From a checkpoint of a small image VQ-VAE.
Model: 64-pixel images, encoder norm batchnorm, encoder activation relu, encoder patch size 8, encoder depths [8], decoder norm groupnorm, decoder activation relu, decoder widths [32, 64, 96, 128].
Rows from block 2 of the encoder, named by matrix and row number. Each number is 128 + 32 x the weight over its row's rms, rounded and kept within 0 to 255. All counts start at 0. After the name is the row's rms in percent of the matrix's.
# pw: pointwise conv (encoder.blocks.2.pw.weight, 192x192x1x1), inputs 64-127
pw.15 084 [115 106 116 110 127 130 112 147 117 160  91 139 125 163 132  83 150 143 104 132  47 135 193 101 144 129  29 137 151 157 124 160  85 132 163 125 195  90 108 120 130 139 103 123 115  40 198 140 132 120 104 140 122 160 142 126 102 194 143  87 123 149  77 102]
pw.16 090 [138  38 123  64 146 132 134  66 112 130 146 112 114 108 123  96 174 118  96 121 117 118 149 186 101  87 140 102 153 142 125 104  71 118 162  89 161 109 151  89 139 138 133  63 118  95 142 180 154 112  51 135 126  93 170 120 157 131 130 142 126 111 108 123]
pw.18 103 [ 86 130 100 135 103 112 119 129 125 119 151 122 150  88 140 147 142 117 135 111 125 155 146 144 150 105 126 140 118 178 129 104 160 141 121 140 134 157  88 117  58 166 121 226 156  86 136 118 144 146 119 144  87 140 130 111 127  58 106 159  81 151 138 142]
pw.19 090 [111 103 104  82 119  98 165 115 117 148 125 116 134 154  96 127 134  73 143 150 114 127 135 133 157 187 139  86 111  70 146 142 132 138  17 119 120 103 152 117 113 126 137 132 129 136 140 120  87  96 129 179 129 154 112 162  90 149 155 140 106 238 129 114]
pw.20 107 [184 135 104  92  79 161 140 160 164 116 167 102 160  89  91 113 138  76 143 198 184 115  90  99 116  65 110 189 130 169 111 112 118 118 122 112 151 106 124 159  84 164 129 152 136 141  94 138 128 153 173 146 153  74  73 165 134 171 178 145  90  74 151 123]
pw.23 085 [186  83 131 191 127  98  87 124 137 129 118 165 131 137 150 169 136 126 112 122  86 128 162 106 136 107  70 123  91  34  52  64 134 121 102 141 187 112 131 128 138 101  90 137 167 118 125  96 126 125  78 147 105 160 176 141 130  99 102 147  84 176  87 166]
pw.25 097 [120 119 123 172 156 154 177 138  99 159 104  93 116 101 131  79 116 134  92 114 154 144 104 170 118 144 151 104 134 161 130  87  63  80 116 112 191 127  93  90  62 126 118 133 107 135 107 120 137 153  86 133 174 148 117 150 127  85 144 156  93 120 155  80]
pw.26 090 [129 208 131 123 119  82 108 155 167 117 124 116 103 136 202 129  95 163  98 149 145 113 143  40 131  69 121 181 149 170 144  96 183 178 125 114 192 166 104 162 141 184 167 190 176 143 144  74 140 145 110 135 135 146 115 145 138  42 119 113 175  99 181 182]
pw.27 096 [197  45 136 144 179 130 130 149  67 111 122 159 133 124 136 185 179 110 103 130  90 129 127 123 109 156 115 129 155  92 101  57 127  65 144 127 174 156 176 146 116 106 143 144 136 158  93 152 158 113 140 106 129 126 140 165 120 130 131 164 170 177 100 156]
pw.28 101 [ 85 143 147  73 124 128 184 211 124 181 149 109 136 156 146 124 134 109 171 150 160 141 168 165 150 172 106 137  44 141  88  93 167 132 138 102 124 141 162 152 143 146 204 139 190 135 185 154  94 131 163  99 142 150 105 132  74 115 101  83 122 125 153  55]
pw.30 099 [156 110 103 146 121  84 127  51  64 135 120 119 145 104 115 169 136 139  87 122  93  89 120 126 143 121 103 113 135  96 131 146 170 157 166 179 105  84 170 132 114 146 124 144 116  94  99 144 110  94 115  82 130 164 115 181 155 113 138 154 184  83 125 126]
pw.31 097 [108 102 101 184 127  91 178 111 107 128 125  79 125  76 124 123 157  95  81 128 123 113 132  98 144  82 135 120 128  98 115 106  83 111 142 144 201  95  94 157  89 159 147 127 135 149 119 153 119 151  90 142 100 107 127 119 141 163  48 179 168 175 108 120]
pw.32 084 [ 89 117 117 168  84 116  83  81 105 109  62 137 117 127 127  80 149 138 116 146 117 119 137 140  93 176 150  99  90 154 168 121 112 140  39 115 153 108 135 172 175  99 105 122 135 100 130 121  93 106 106 122 169 107 107 135 138 122 120 123 139 129 167 137]
pw.33 097 [134  92  99 133 129 136 140 126 134 125  94 141  73 124 134 165 151 126 114 101 136  76 134 128  97 149 139 164 126  78 172 154 172 138 138 145 130  92 132 148 116  75  82 105 101 140 135 117 161 134 129 121 171 119 102 160 140 111 127 187 140 138  63 159]
pw.34 102 [171 155 163 183 157 116 123 164 144 153 127 205 142 110 115  94 146 187 132 104 128 109 183 134 120 138 129 138  65 110  97 181 134 207 153 138 123 151 122 165 156 113 107 134  54 102 110  72 175 158 137 162 120 116  75 168 134 167 103 127 125 107 179 144]
pw.35 091 [132 151 147 168 120 110  98 200 143 114 137 139 188 136 151 113  60 132 153  80 176 110 144 100 126 144 116 168 144 109 120 165 176  86 132 193 145 171 117 114 135 148  96 171  73 134  69 109  98 133  56 157 115 130 138 127 114  82 131  60 124 139 163 114]
pw.37 099 [145 131 129 207 111 147  90 103 150 158 131 174 109 114 164 140 101 102  98 172 152 131  55 103 153 138 107  94 158 131 131 184 163 127 189 161 168 110 112 131 115  91 100 193 112  63 152 117 117 143  94 105 134 100 102 163 142 136 119 179 120 120  80 180]
pw.38 102 [130 136 148 138  97  94   5 107  79 140 132 169 133 179  98 140 105  92 139 154 125 152 158  90 124 100 176 149 120 157 122 140 142 128 139 177 135 131 147 118  92 146 155 125 123 110 141 123  92 108  73 132 122 110  94 189   1 130 125 101 116 174  87 130]
pw.39 091 [143 146 144 116 131 125 139 135 198 103 123 128 123 112 184 164  83 129 139  86 123 146  93 118 154  72 133 114 138 109 123  63 115 137 133  87 168 163 173 133  90  75 133 142 123  97  50 105 144 120 154 150  62 145 110 161 152 119  77 126 132 133  92 139]
pw.40 082 [159  67 148  98 113 126 143 130 138 138 175 162 103 173 172 150 107  81 131 117  84 170 140 157 127 165 152  81 129 126 183 127 187 105  78 150 149 118 107 159 150 134 142 142 120 127  84 148 156  99 147 135 127 140 152 162  43 103  84  58 150 104 117 131]
pw.41 091 [106 141 182  57 136 169 134 125 111 149 137 161 149 113 128 166 142 104 119 160  90  77 132  44 114 160 143 168 139  97  97 143 176  98 141 120 168 143  95  93 105  81 102 154 120 106  78 113 100 155 134 139 127 130  76 149 123 109 115 198 130 136  91 147]
pw.42 095 [156  82 115 140 135 114 139 168 158 157 149 124 188 158 153 119 148  94 119 120 163 126 125 130 139 109  99 156 125 139 140  58  74  80 128 154 130 125 108 179 148 163 166 117 116  69 111  87 107 145 128  88 121 116 134 194  92 134  87 114 115 175 140  95]
pw.43 095 [128 100 129  96 154 171 131  77 103 150 138 120  97 113 114 111 138 129 146 124 105 180 120 162  81  93 168  89 141 149 127 108 132 146 123 190 140 146 106  46  91 128 113 115 136  80 146 102 177  94 108 104  99 115 159  90 121  94 140 186 166 102 158 147]
pw.44 106 [137 165  33 117 124  97 140 152 129 139 108 131 109  90 115 118 113 122 159  78 143 133 120 157 115 169 137 182 118  74 178   0 110 118 144 114 110 107 167 125 100 146 156 163 103 142 141 142 111 105  69 147 136 120 117 134 140   0 133 124 104 137 123 135]
pw.45 100 [116 153 122 117  65 101 158 179 116  79 128 121 130  77 183 109 167  98 126 168 133 125 135 185 128 155  70 136 178 164 105 118 131 189  98 110 167 148 118 162 146 145 115 144 167 133 140 129  85 158 137 171 126 141 176 150 162 156 123 106 167 180 128 132]
pw.47 108 [ 46  69 104  92 152 104 151  73  63 148 130 155 168 141 122 196  85 150 199 106 148 108 128 154 201 153 144 137 167 149 147 125  72  97 121 108 127 141 158 160  91  89 132  74 160 134 143  90 101 147 120 115 101  91  91 110 156 144 124 118 121 114 103 156]
pw.48 094 [124 106 159 151 137 174 137 114 170 104 170 163  98  95 173 116 107 151 157 145 114 131  96 146 140 126  92 137 157 120  72  79 118 113 131 102 181  78 140 132 151 114 122 180 153  81 103  89 122 202 137 154 187 102 131 143 159 101 141 144 140 122 164 107]
pw.49 108 [ 60 121  59 197 108 105 151 145 147  96  95 143 152 113 131 159 114  89 152  91 171 103 145 172 106  79 123 209 141 126 152 103 100 155 107 155 165  99 129 147 124 169 140 112 120 104 122 105 178 124 171 126 103  99 153 134 127 111 107 128 133 108 130 133]
pw.50 114 [ 84 114 133 138 178  90 105  55 150 141  71  53 148  83 101 181  59 169 206 155 111 122 157 157  94 135 130 111 118 124 114 110  69 189 128 134 144 124 128 146 102 169 128 143 155 112  99 148 102 176 139 119 118 114 137  33 114 157 122 140 136 161 125  98]
pw.51 113 [169 177 121 129 102 144 132 153  99 145 103 111 112 137 134 134 116 114 117 121 164 120 116 142 107 151 127 133 142 162 117  87  65 100 144 157  94 116 115 150 134  92 112 105 134 114 138 127 146 113 136 140 119 110 102 114  93  88 147 223 100  95 138 137]
pw.54 103 [ 51 142 150  80 113 114 125 158  88 127 111 157 191  96 113  70 128 165 140 156 108 134  97 134 112  59 173 110 137 164 149 119 138  90 158 104 110 122 152 147 127 160 149 183 127  81 167  73 103  94 121 139 127 175 154  80 162  76 124 146 196 113 180 143]
pw.58 090 [144 102 191 169 165 146 135 174 116 156  70 157 150 129 161 194 119 104  91 106 112 202 130 165 144 135 167  89 167 123 198 187 159 149  92 168  90 145 171 142 150 155 137  34 123 131 113 119 118 166 100 115 203 122 119 172  98 161 116 113 127 103 127  94]
pw.59 097 [116  98 119 158  89 142 110 152 106 134 119 207 151 126 200 127 143 190  69 100 122  97 119 129 102 106  72  83 145 171 123 124 255 130 122 110 126 155 117 182 171 116  93 129 123 150 146 117 136 114 148 110 127 149 110 117 121 163 155  89 172 198  92 125]
pw.60 087 [152 166 143 112 137 113 153 140 133 166 130 161 151 162 133 118  89 172 117 151 167 130 144 182 148  47 110 154 143  74  97 195 106 140 124 131 165 140 128 159  83 109 147  67 141  90 102 143 135 114 136 102 121  92 148  72 135 155  26 148 101 144 105 130]
pw.61 099 [129 103  48 110  79 170 146 112 109 171 153 166 152 122 138 138 127 164 129  59 173 161 192 127  58 132  60 126 147  94 135  34 101 161 110 160 109 171 181 114 177 139 172  97 143 123 180 122 148 124 134 128  85 175 101 155 145 115 124 133 133 158 129 103]
pw.62 121 [112 181 130 127 114 114 118 148 170 113 115 127 159 138 168 151 151 179 126 121 160 115 125 116 150 147 104 145 143 123 116 214  95 125  89 126   7 170 140 118 151 160 137 141 155 209 123 138 111 193 153 163 132 107 178 137 164 134  99 111  70 121  80 121]
pw.63 105 [148 165 151 165  89 147 106 141 158 153 116  98 145 137 122 100 104 130 155 121 149  56 146 154 135 116 111 101 126 156 180 115 104 108 137 106 194 116  54 111  97 150 142  94 197 157 132 144 151  86 175 138 108 148 174 121  88 133 161 160 127 102 101  99]
pw.64 109 [172 115 214 155 138 139 165 168 162  91 192 169 121 150 128 155 144 130 159 137  89  55 119 162 115 127 164 147 136 106 140 184 110 135  92 132 119 121 136 108 122 136 114  80 118 117  97 103 139 123 132 105 154 113 120 143 133  74 131 133 135 154 112  89]
pw.67 089 [151 130 102  76 154 114  77  73 125 123  99 110 153  93 154 138 102 173 113 140  25 118 155  56 147 113 175  80 153 145 118 150 176 110  93 125  82 103  94 102 194 117 133  99 125 157 162 157 108  96 138 126 114 129 178 142 156  79 109  65  87  85  86 129]
pw.68 091 [136 110 151 166 138 109 138 167 170 101 130 133 102 118 171 113 130 189 133 100  87 137 171 104  73 115 107 126 155 106 107 100 151 158 108 106 120 110 172 107 137 104 112 148  82 162  70 129 136  68 153 119 135 142 104 108 114 121 145 143 156 159 137  84]
pw.70 083 [ 80 142 133 144 119 110 126 134 166 144 164  71  97 155 178 105 140 127 184 128  72 145 107 115 179 107 115 131 117 162  72 147 135 204 130 152 105 165 127 166  52 181 134 174 151  99  66 125 176 126 153 103 112  84 152  90 134  75 132  94  61 141 145 111]
pw.72 090 [125 149  77  98 139 131 168 145 139 107 133 156 144 161 106  53  86  91 121 157 115 109  86 169 141 140  94 118 120 179 124 152 105  66 169 132 121 149 100  99 108 117  88 187 128  63 145 108 126 124 109 169  92 130 116 122  92 100 180 121 110 121 133 121]
pw.73 113 [128 144 166 101  67 105 132  76 202 141 110 128 173 125 155  65 150 180 143 115 107 153 188 118  98 172 141 103 130 110 159 172 154 147 140 131 164 113 143 126 113 129 100 144 107 125 155  65 208 116 102 173 137 112 140 124 112 135 145 148 130 130 182 162]
pw.74 088 [132 114 131 106 114 121 132  89 120  91  96 133 122 146 174 143  87 131 129 120  90 147 173  79  93 111 157 128 102  93 124 171 140 110 142 150 123 127 154 123 110 111 141  64 129 128 121 129 121 137 119 164 116 102 112 110  81 132 126 137  97  74 114 109]
pw.75 122 [ 59 167 168  95  92  89 168 128 180 147  78 125 126 110 109 101 118 103 130 115 114 123 119 154 113 143 138 146 148 161 114  87 114 132 129 108 141 132 195 173 118 101 117 149 171 172 185 166  73  99 143 110 104  86 236 135 123 150 116 117 137  94  90 101]
pw.76 120 [220 117 138  90 148 126  87 141 122 122 162 134 131 148 112 120 142  93 126 180 139 147  69 135 132 159  85 147  91  97 153  72 117 142 130 152 125 102 135 117 135  98 163 100 133 135 191 171 107 184  44 106 149 119 145 155 140  95  92 134 136 168 136 149]
pw.77 087 [157 144 118  93 170 159 147 135 141 167 108  98 156 157 139 108  84 124 176 100 155 139 117 100 156 132 100 122 117 208 145 106 152 110 102 124 101  87 126 125  94 135 146 185 166 126 120  98 116 146 120 163 126 160 184 124 146  70 133  65  91  90 136 116]
pw.78 108 [139 141 121 133 124 123 203 205 151  85 149 110 112 142 160 103 115 119 154 151 105 100 144  71 144  98 129 124 115 122 104 124 135 160 108 151 115 135 169 197 132 119 137 128 145 138 220 120 156 127 142  92  94 179 118  99 255  91 100 136 132  84 143 133]
pw.81 099 [139 108 126 147  30 144  90 198 107  95  64 119 158 147  95 109 123 142 121  88 117 162 189  75 141 133 110 169 156 122 112 159 126 130 179 150 110 128 141 127 157 117 129 133 154 117  86 150 131  99 140 109 102 130 129 117 206 138 110 120  95 153 156 132]
pw.82 086 [130 152 185 129 136 182 119 151 111 110 140 111 104 147 105 126 163 118 127 102 106 156  83 126 134  91 102 145  59 100  87 122 194  93  93  99 115 164  61 122 136 129 191 108 167 151 162 127  96 170 162 138 107 124  82 118  72 106 123 144 118 138 116 134]
pw.83 092 [147 116  93  94 100 122 114 146 127 144 137 104 105  93 143 152 114 144 153 106 120 139 122  96 153 136 134 185 129  88 129  49 109 153 124 141 116  93 109 117  97 167 130 110 137 181 179 103  58 106 101 134 106 124 135  95 130  57 120 162 116  97 118 155]
pw.84 101 [ 90 120 161 136 109 109 120 102 118 118 137 138  53 157  88 117 131 189 139 164  72 165 123 121 110 182 137 118 148 136  78 177 138 148 104 136 157  94 139 130 137 132 117 161 117  83 118 104 122  96 128 186  99 104 165 170 174 165 173 146 159 165 186  89]
pw.85 108 [121 119  68 126  66 141  93 106 159 133 131 130 166 124  33  95 114 127 148 139  99 108 123 109 138 117 145 165 137 132 138 145 133 114 144 169 142 127  95 120 105 129 127 111 119 116 144 149  86 109 151 126  25 113 116 136 118 103 145 119 116 125  82 202]
pw.86 098 [166 114 157 171  86 162 143 124  79 106 121 168 148 142 169 140 103 148 107  90 129 120 178 173 124  95 135 102 116  92  97  78 151  98 126 119 118 118 153 111 160 138 121 132 135 110 150 127 143 157  89 130 147  73 205  98 127 169 113 143 139 109 130 144]
pw.87 119 [176 107 120 179 126 100 120 144 128 121 220 140 139 122  91  60 233 139  89 167 194 141 179 123 130 147 109 122 147  93 128  94  83  92 130 133 182 124 118 176 139 180 124 126 119  76 193  84 120  96 131 139 120 176 113 188 133  99 181 146 149 131 243 136]
pw.88 100 [132 151 134 142 121  98 178 167 131 146  79 143 169 116 125 120  92 123 130 103 140  99  27  66 127 132 128 167 144  93 135 100 120 103 124 159 174 124  88  89 178 131 133 114 116 127 132 142 201 133 171 118 110 162 162 156 161 172 135 109 115 140 155  69]
pw.89 094 [151 108  94 100 131 169 143 127 140  75 135 128 108 134 152  96 147 120 155 104 128  89 109 151 119 175 104 109 140 141 128 148 112 103 124 121  93 103 134 164  84 134 138 144  90 183 142 155  73 167 152 142 111 153 176 101 128  81 147 144 116 165 132 122]
pw.90 085 [102 207 130  98  89 129 138  87 133 172 158  81  87 120 115 127 134 107 165 125 124 120 131 191  97 161 134 131 120  89  85  80 150 193 119 154  93 134 153 143 115 113 100 159 113 115 101 101 127 124 130 157 125  74 138 127 135 129 122 104  92  81 124 122]
pw.91 110 [129 160 111 148 157 139 118 136 129  98 124 131 141 133 164 132  95 110 123 194 169 118 119 139 133 160 186 121 130 135  87  96 115 208 122 120 172 143 117 135 112  87 137 110 132 184 144 159  82 211 115 123 125  67 135  40  78 169  33 129 172 147  98 102]
pw.92 103 [149 153 128 108 130 145 101 124 145 153 180 186 184 110 109 162 163 132 135 108 142  96 137 145 140 142  97  74 137 129 161 145 127 113 115 145 112 163 126 127 151 165  88 133 163   8 144 112 116 117  69  82 117 134 158 152 120 107 153 126  89 101 128 170]
pw.95 108 [200 171 106 109 135 123 171 121 187 121 107 158 169 108 187 127 129 167 118 164 176 165 129 165 202  69 103  83 104 130 142 115 127 144  92 156 121 159 151 102  49 119 126 101 118 164 112 183 141 153 174 174 102 146  83 157 124 139 121 101 131 130 146 109]
pw.97 098 [122 169  87  57 172 183 194 159 110 150 128 144 131 129 150 172 153  55 123 172 121 105 110  99 121 157 110 147 117 141 210  63 117  91  72 122 162 107  92 122  94 111 168 142 140 156 151 187  64 120 174 123 150 125 113 172  86 117 143 116 106  94 118 122]
pw.98 120 [132 149 140 113 118 180 128 142 122 116 123 117 130 128 153 111 125  80 132 223 123 118 136 105 134 152  87 121 120  53 123 147 139 118 131 126 190 203 110 125 126 152 108 114 159 132 159 115 134 117 142 168 138 155  92 157 123 127 142 116  98 108 125 172]
pw.100 097 [140  93 168 136 114 146 155 160 139 118 154 114 164 102 121  61 129 136 115 153 116 131 155 125 130 202 117 106 173 175 165 111 110  86 113  90  80 114 121 130 149 116  91 123 127 111 152 186  80 147 137 126 130 160  71 156 138 124 138 145  54 110 136  88]
pw.101 102 [101 112 107  88 175 207 130 117 100 120 146 103 109 132 161 156  80 106 146 138  61 156 109  68 130 184 158 128 128 189  79 113 121 110 125 153 121  76 126 105 145 134  99 187 112 170 108 202 143 181 150 119 156 131 161 113 139 143 138  76 156 107  98 141]
pw.102 095 [ 95  98 157  46 128 126 159 183 118 150  97 169 150 113 170 108 128 167 124 132 137 133 148  49 131 106 116 221 194 135 103  82 118 145 106 120 117 143 186 124 118 103 194 101 156  96 174  90  86 111 147  88 130 123 157 123  32 130 111 125 150 148 101 154]
pw.103 098 [ 77  95 104  91 137  80 122 129 113 166 124 116 121 167 113  83  86 202 159  91 181 101  80 169 113 130 103 112 175  79  90 113 142 140 137  89 129 115 148 119 115 130  91 137 131 169  74 111  86 135 113 118 114  95 101 148 104 133 126 165 120 112 107 170]
pw.104 083 [158 122 164 182 156 117 107 119 138 189 123 157 110 113 161 162 163 147  79 114 151 143 159 175 152 143 117 109 117  89 149 158 176 102  81  72 152 101 123 119 169  94 152 115 149 157 172  92 138 125 162 154 108 131  76 151  29 135 121  94 104 158 121  79]
pw.105 097 [143 142  98 158 110 112 125  97 111 116 136 142 104  97 110 161 122 153 160 131 118 195 147  82 112 115 142  92 145  97 100  87 122 133 118 156 121  78 163 154 144 158 186 129 132  78 137 116 171 141  44 180 157 109  89 155 148  95 118 154 111 120 188 126]
pw.106 088 [180  67 106  93 195 100 176  97 117 137 204 183  90 204 140  98 149  96 147 155  55 131 116 145 100 116 142 134  91 124 124  91  89 101  90 134 144 111 143 128 131 118 123  82 118 127 122  89 202 176 170 148 107 159 109 140  89 126 121 219 166 117 107 173]
pw.107 110 [107 149  96 152 108 109 121 150 119 144  75  79 150 143 120 100 133 115 132 146 116 115 191 159 144  92 110 200 188 156 157  50 102 146 114 110 135  95 156 165 129 149 141 155 171 171 161 144 154 121 132 119 130  98 143 159 129  83 185 131 131 108 139 134]
pw.108 093 [ 88 162 145 163 121 143 149  74 149 114  56  91  76 154 118 110 107 128 136 100 122 136 184 140 104 146 119 166 139 108 115 184 107 167 117 148 174 153 211 160 114 160 156 107 113 126 129  92 120  92 143 122 151  93 198  92 120 160 187 145 161  95 111  84]
pw.109 111 [100  86  95 194 120 123  77 120 165 136 153 140  91  90 146 103 169 139 168 128 124  97  88 171 170 165 160 135 134 109 127  99 133  96 119 124 127 135 101 193  89 142 109 122 151  44  97 178 139 110 171 117 119 152 105 162 174 161  91 100 147 125 114 158]
pw.110 112 [ 64 108 134  45 161 127 121 120 125 106 122 187  91 138 157  56 117 120 108  89 112 144 142 120 122  75 137 116 179 153 172 116  99 151 118 134  84 132  88 134 143 124 128 138 118  85 149 125 136  83 118 116 120 170  33 188 119 172 130 157 142 112 156 142]
pw.111 093 [146 143 163 143 247 117  12   9 159 186 114 130 126 109 129 110 140 150 130 117 120  80  98  95  92 157  95  95 119 121 122 140 112 171 147 147 136 143  79 141  88 114 126 130 123 124 157 141 181 119 121 129 100 108 119  79 116 122  94  85 137 110  99 123]
pw.112 100 [154 109 155 164 167 154  98 128  89 133 135 100 135 145 179 109 146  98  61 189 139 107 149 182 103 184 129 106 152 142 114  94 123 115 126 143 129 114 112 145 167 173 145 135 130 168 134 146 119 147 178  80 164 172 102 135 141 146 131 163  87 142  52 141]
pw.113 104 [128 119 170 101 209 119 178 186 107 160 135 109 169 160 189  96 147 131 124 124 135 134  82 137 150 122 140  82 117 176  68  93 124 104  96 197 153 134 128 155 204 133 110 126 110 131 166 134  98 109 106 174 117 109 120 141 146 164  78 115 142 129 132  77]
pw.114 112 [163 118 124  71 144 112 120 109 135 128  79 186 142 156 142 143 140 124 149  84 134 120 154 126 127 126  96 128 184 127 113 115 116 123 181 151 164 140 113 113 182 123 139 167  91 200 120  92 135 102 124  85 105 101 183  74 142  68  79 158 150 142 143 136]
pw.115 086 [ 87 126 136 135 137 144 159 154 115 123 184 176  63 150 110 119 121 165 159  87 151   9 150  33 115  59 120 205  83 153 104  74 132 161 126 150 133 140 161 158 141  82 128 100 156 142 125 130 122 125 138 101 140 119 170 111 135 143 119 152 133 119 129 154]
pw.116 106 [156 144 186 111 187 153 151 106 136 168 164 148 147 150 179 116 123 125 138 127  77  76 129  62 142 111 139  42 146 172 102 109  76 115 155 187  97 133 112 160 107 100 146 104 149 110  78 120 146  91 196 120  82 150 147 127 170 162 121 151 143 165 105  73]
pw.118 085 [138 138 124 127 132 150 113  98 124 154  93 180 211 168  89  80 103 129  86 204 103 107 148 159 139 144 133 147 115  90 133 138 132 158 164  83 164 150  67 124 117 114 145  37 145  96 104 183 161 136 111 110 143 138 137 142 144 169 111 130 136 120 131 179]
pw.120 110 [147 122 147 141 192 130 151 162  97 158 113 117 173 207 165 123 154 105  96 134 124  51 128 255 124  88 107 110 125 126 128 114  88 102 167 126 134 123 111 140 158 132 131 144 129 117  69 128 118 129 143 141  99 111 122 152 151 125 127 245  87 153 120  34]
pw.121 093 [154 144  73 106 137  92 128 155  90 165 114 103 154 159 174 148 122 157 133 111  85 156 105  94 175 113 105 163 138 142  96  70 155 150  54 118 109 125 119 157 112 112 106 109 151  90  89 117  97  89  91 127  81 114 124 148  57  58 137 102 133 143  90 182]
pw.122 092 [126 130 153 164 140 125 140 126  95 169 109 136 111 139 126 151 127 130 147 104 100 125  81  78  84  93 161 167 170  99 123  75 191 135  87 121 130 170 140 102 103  95  67 161 116 164  78  92 151 152 125 107 181 124 135 150 122 140 175 141  69 130  85  76]
pw.123 108 [161 137  96 160 140 181 151 149 117 133 155 118 151 139 137 138 152 135 131 134 182 117 110 180 142 172 187 105 156 105 135  69 132 152 124 119 115 118 122 173 116  94 110 125 100 132 128 154 125 174 144 102 173 119  62 138 102  69  95 139  70 143 189 118]
pw.124 104 [104 131 101  72 129  91  85 145 128  99 148 108  82 169 145  93  73 141 156  66 100 136 152 125 114  94 110 178 141 103 149 139 125 148 153 168 134 161 123 173 105 116 114  81 166 193 136 103 119 110 149 122  97 138 114 144 127  68 152 151  81 106  85  76]
pw.126 091 [142 113 233 207 156 145 143  87 153 136  88 215  95 112 151 191 118 108 109 113 121 112 147 179 103 117 142 114 125  75 113 162 109 110  96 183  58 132 148 147  84 180 132  84 147  95 109 133  76 131 126 116 152 119  98 173 123  81 121 169  83 182 131 142]
pw.128 106 [ 82  86 160 138 123 153 144 141 136 147 179 120 129 113 130  69 178 138 134 138 108 159  89 155 109 164  60 140 112 102  78 101 100 124  83 137 131 113 120 142 130 108 154 139 146  84 117 134 116 146 102 209  97 158  54 175  99 203 134 142  81 117 115 145]
pw.129 088 [ 40 121  93 106 153 144 141 146 149  96 101 125 104 141 111 137 143 150 122 113  99 129  94 144 114 100  58  78 123  53 101 122  88 160 132 135 150  98 139 110 170  91 119 108 146 121  85  88 136 152 115 138  89 128 146  99 115 117 143 158  82 137 165 151]
pw.130 094 [113 159 101 124 113 188 153 128 156 132  73 107 149 123 134 157 140 152 147 118 148 160 161 143 129  86 107 105 151 185 115 131 156 158  76 169  82 141 123  49 116 144 178 114 125 100 117 153 167 161 145  76  97 119 147 141 143 114 122  61  99 132 129 106]
pw.131 090 [147 160 149 130 100  74 168 146 109 134 127 151 133 136 166 157 133 126  96 112 139 137 108 180 137  90 102  89  51 131 126 139 164 139 121 189 162 132 164 129 142 123 150 122 132 108 109 133  89 181 141 123 177  66 142  78 135 148  83 119 123 163 164  81]
pw.132 092 [162 115  67 126 123 117 173 182 154  63 128 135 107 160 149 163 144  91 177 104 118 105 120 150  97 122 102 156 110 108 118  95 132 122 170 117 141 151 124 141 134  97  89 125 110 119  79 159 140 142  83 125  85 184 157 118 191 123 175 173 149 122 130  92]
pw.133 101 [179 128 177 114  95  95  81 163  98 101 119 156 153  97  82  66 130 114 134 107  93 160 153 101 130 140 186  96 160 123 104 126 198 126 164 103 117 183 146 135 117 187 116 161 100 185 113 170  83 134 106 137 231  68 120 165 106 171  99 120 156 133 118 139]
pw.134 093 [156 184 119 135  90 152 128 164 139 103 138 120 114 172 105 147 110 149 127 127 191 164 199 113  91 108 174 101 141 139 150 170 130  91 133 124 174 112 113 142 112 109 113 109 178 215  92 132 108 103 116 111 136 127 137 111 109 182 105 121 110  99 125 133]
pw.136 114 [ 83 148  97 126 115 148 141 160 112  89 118 111 143 121 148 146 128 165 140  40 156 163 200 154 128 174 154 153 159 116 132  46 125 110 126 129 135 127 149 128  90 176 136 123 165 193 137 128 105 175 145 139 166  70 155 147 109  89 144 134 102 113 105 128]
pw.137 097 [100 119  94 163 239 138 169 158 147 116 137 134 129 195 182 128 114 158 160 124 148 170 154 148 160 116  90 141 104  92  77 165 149 116 100 163  93 125  80 150 164 116  87 124 141 181 112  93 124 103 131 142 162 161 137 159 204 129 116 111 118 115 119  77]
pw.138 081 [138 130 156 136 100 124 110  58 120 130 130 147 168 181 138 121 124 115  86 106 189 138 163  87 138 140 137 116 163  99 117  55 151 189 105 109  55 151 122 166 178 117  95 142 144 131 146 159 133 107 155 136 119 164 163  82  98 196 119 127  95  98  67 177]
pw.139 106 [125 159 106 107 127 105 153 131  95 142 149 165 168 141  94 121 158 118  80 149 209 162 150 141 169  86 131  80 197  81 132 103  80 127 113 115 153  85 149 138 128 133 190 156 145 148 141 135 129 109  80  80 112 103 118  93 127 197 160 135 221  98 131 154]
pw.140 097 [ 71 139 151 149  95 126 111 161 150 134  85  93 133 124 100 147 111 150 130  49  81 132 108 136 105  98 105 115  85  93 131 140 192 156 128  87  95 133  97 115 158 155 159 108 141 132 162 132 113  82 151 133 118 133 187  94 119  87 128 129 118  98  80 121]
pw.141 088 [104 141 150  75 134  91 124 143 190 168 109 193 152 101 159 110 123 132  74  81 135  61 103  97 138 119 112 146 156 131 112 167 109 159 128 116 141 113 143 160 147 118 173  75 168  60 130 100 136 101 124 179 153 147 152 132 109 108 202 158 112 156 115 104]
pw.143 097 [191 119  60 151 131  92 145 121 122  79 103 159 178 151 209 148 136 153 128 128 136  84 139 134 171 111 104 106 145 154 157 164 128 108 163 138 162 109  96  75 154 130 175 149 165 120 156 127 117 116 129  87 178 174 102 137 140 111 140 193 134 174 122 147]
pw.144 111 [158 121 156  54 103 162 134 115 115 134 134 106 151 132 116  62 109 154 120 114 159 107 103 111 152 152 141 139 134 155 140 117 128 117 123 113  78 191  87 183 160 153 139 119 174  96 201 147 157 155 180  78 121 161 143 118 118 179  71 105 101 122 160  97]
pw.145 080 [113 104  79 128 108 109  98 145 137  82 123 127  94 138  89 141 119 207 139  67 122 137  76 137 111  90 103 111  67  67  90 104 139 157 147 106 125 120  93 135  96 146 147  80 115 112 111 126 192  60 131 122  62 164 138 148 108  83 135  96  89 117 133 210]
pw.147 110 [105 116  86  57 127 178 120 113 144 133 150 152 146  79 112 162 129 140 115  95 115 107 106  27 115 117 111 163  95 115 131 114 124  96 156 128 174 130 126 121 122 155 130 117 166 154 110 145 132 145 105 197 156 127 118  77 153 119 195 124  98 163 113 153]
pw.148 107 [142 122 108 117 112 114 124  95 125 116 154 173 141 137 141 139 116 179 174 137 134 137 162 146 121 169  81 124 136 126 125 160 128 123 128 125 137 162 134 115 144  91  80 154  74 109 116 109 155 150 144 142 159 182 167 118 122  94  26 125 121 119 131 160]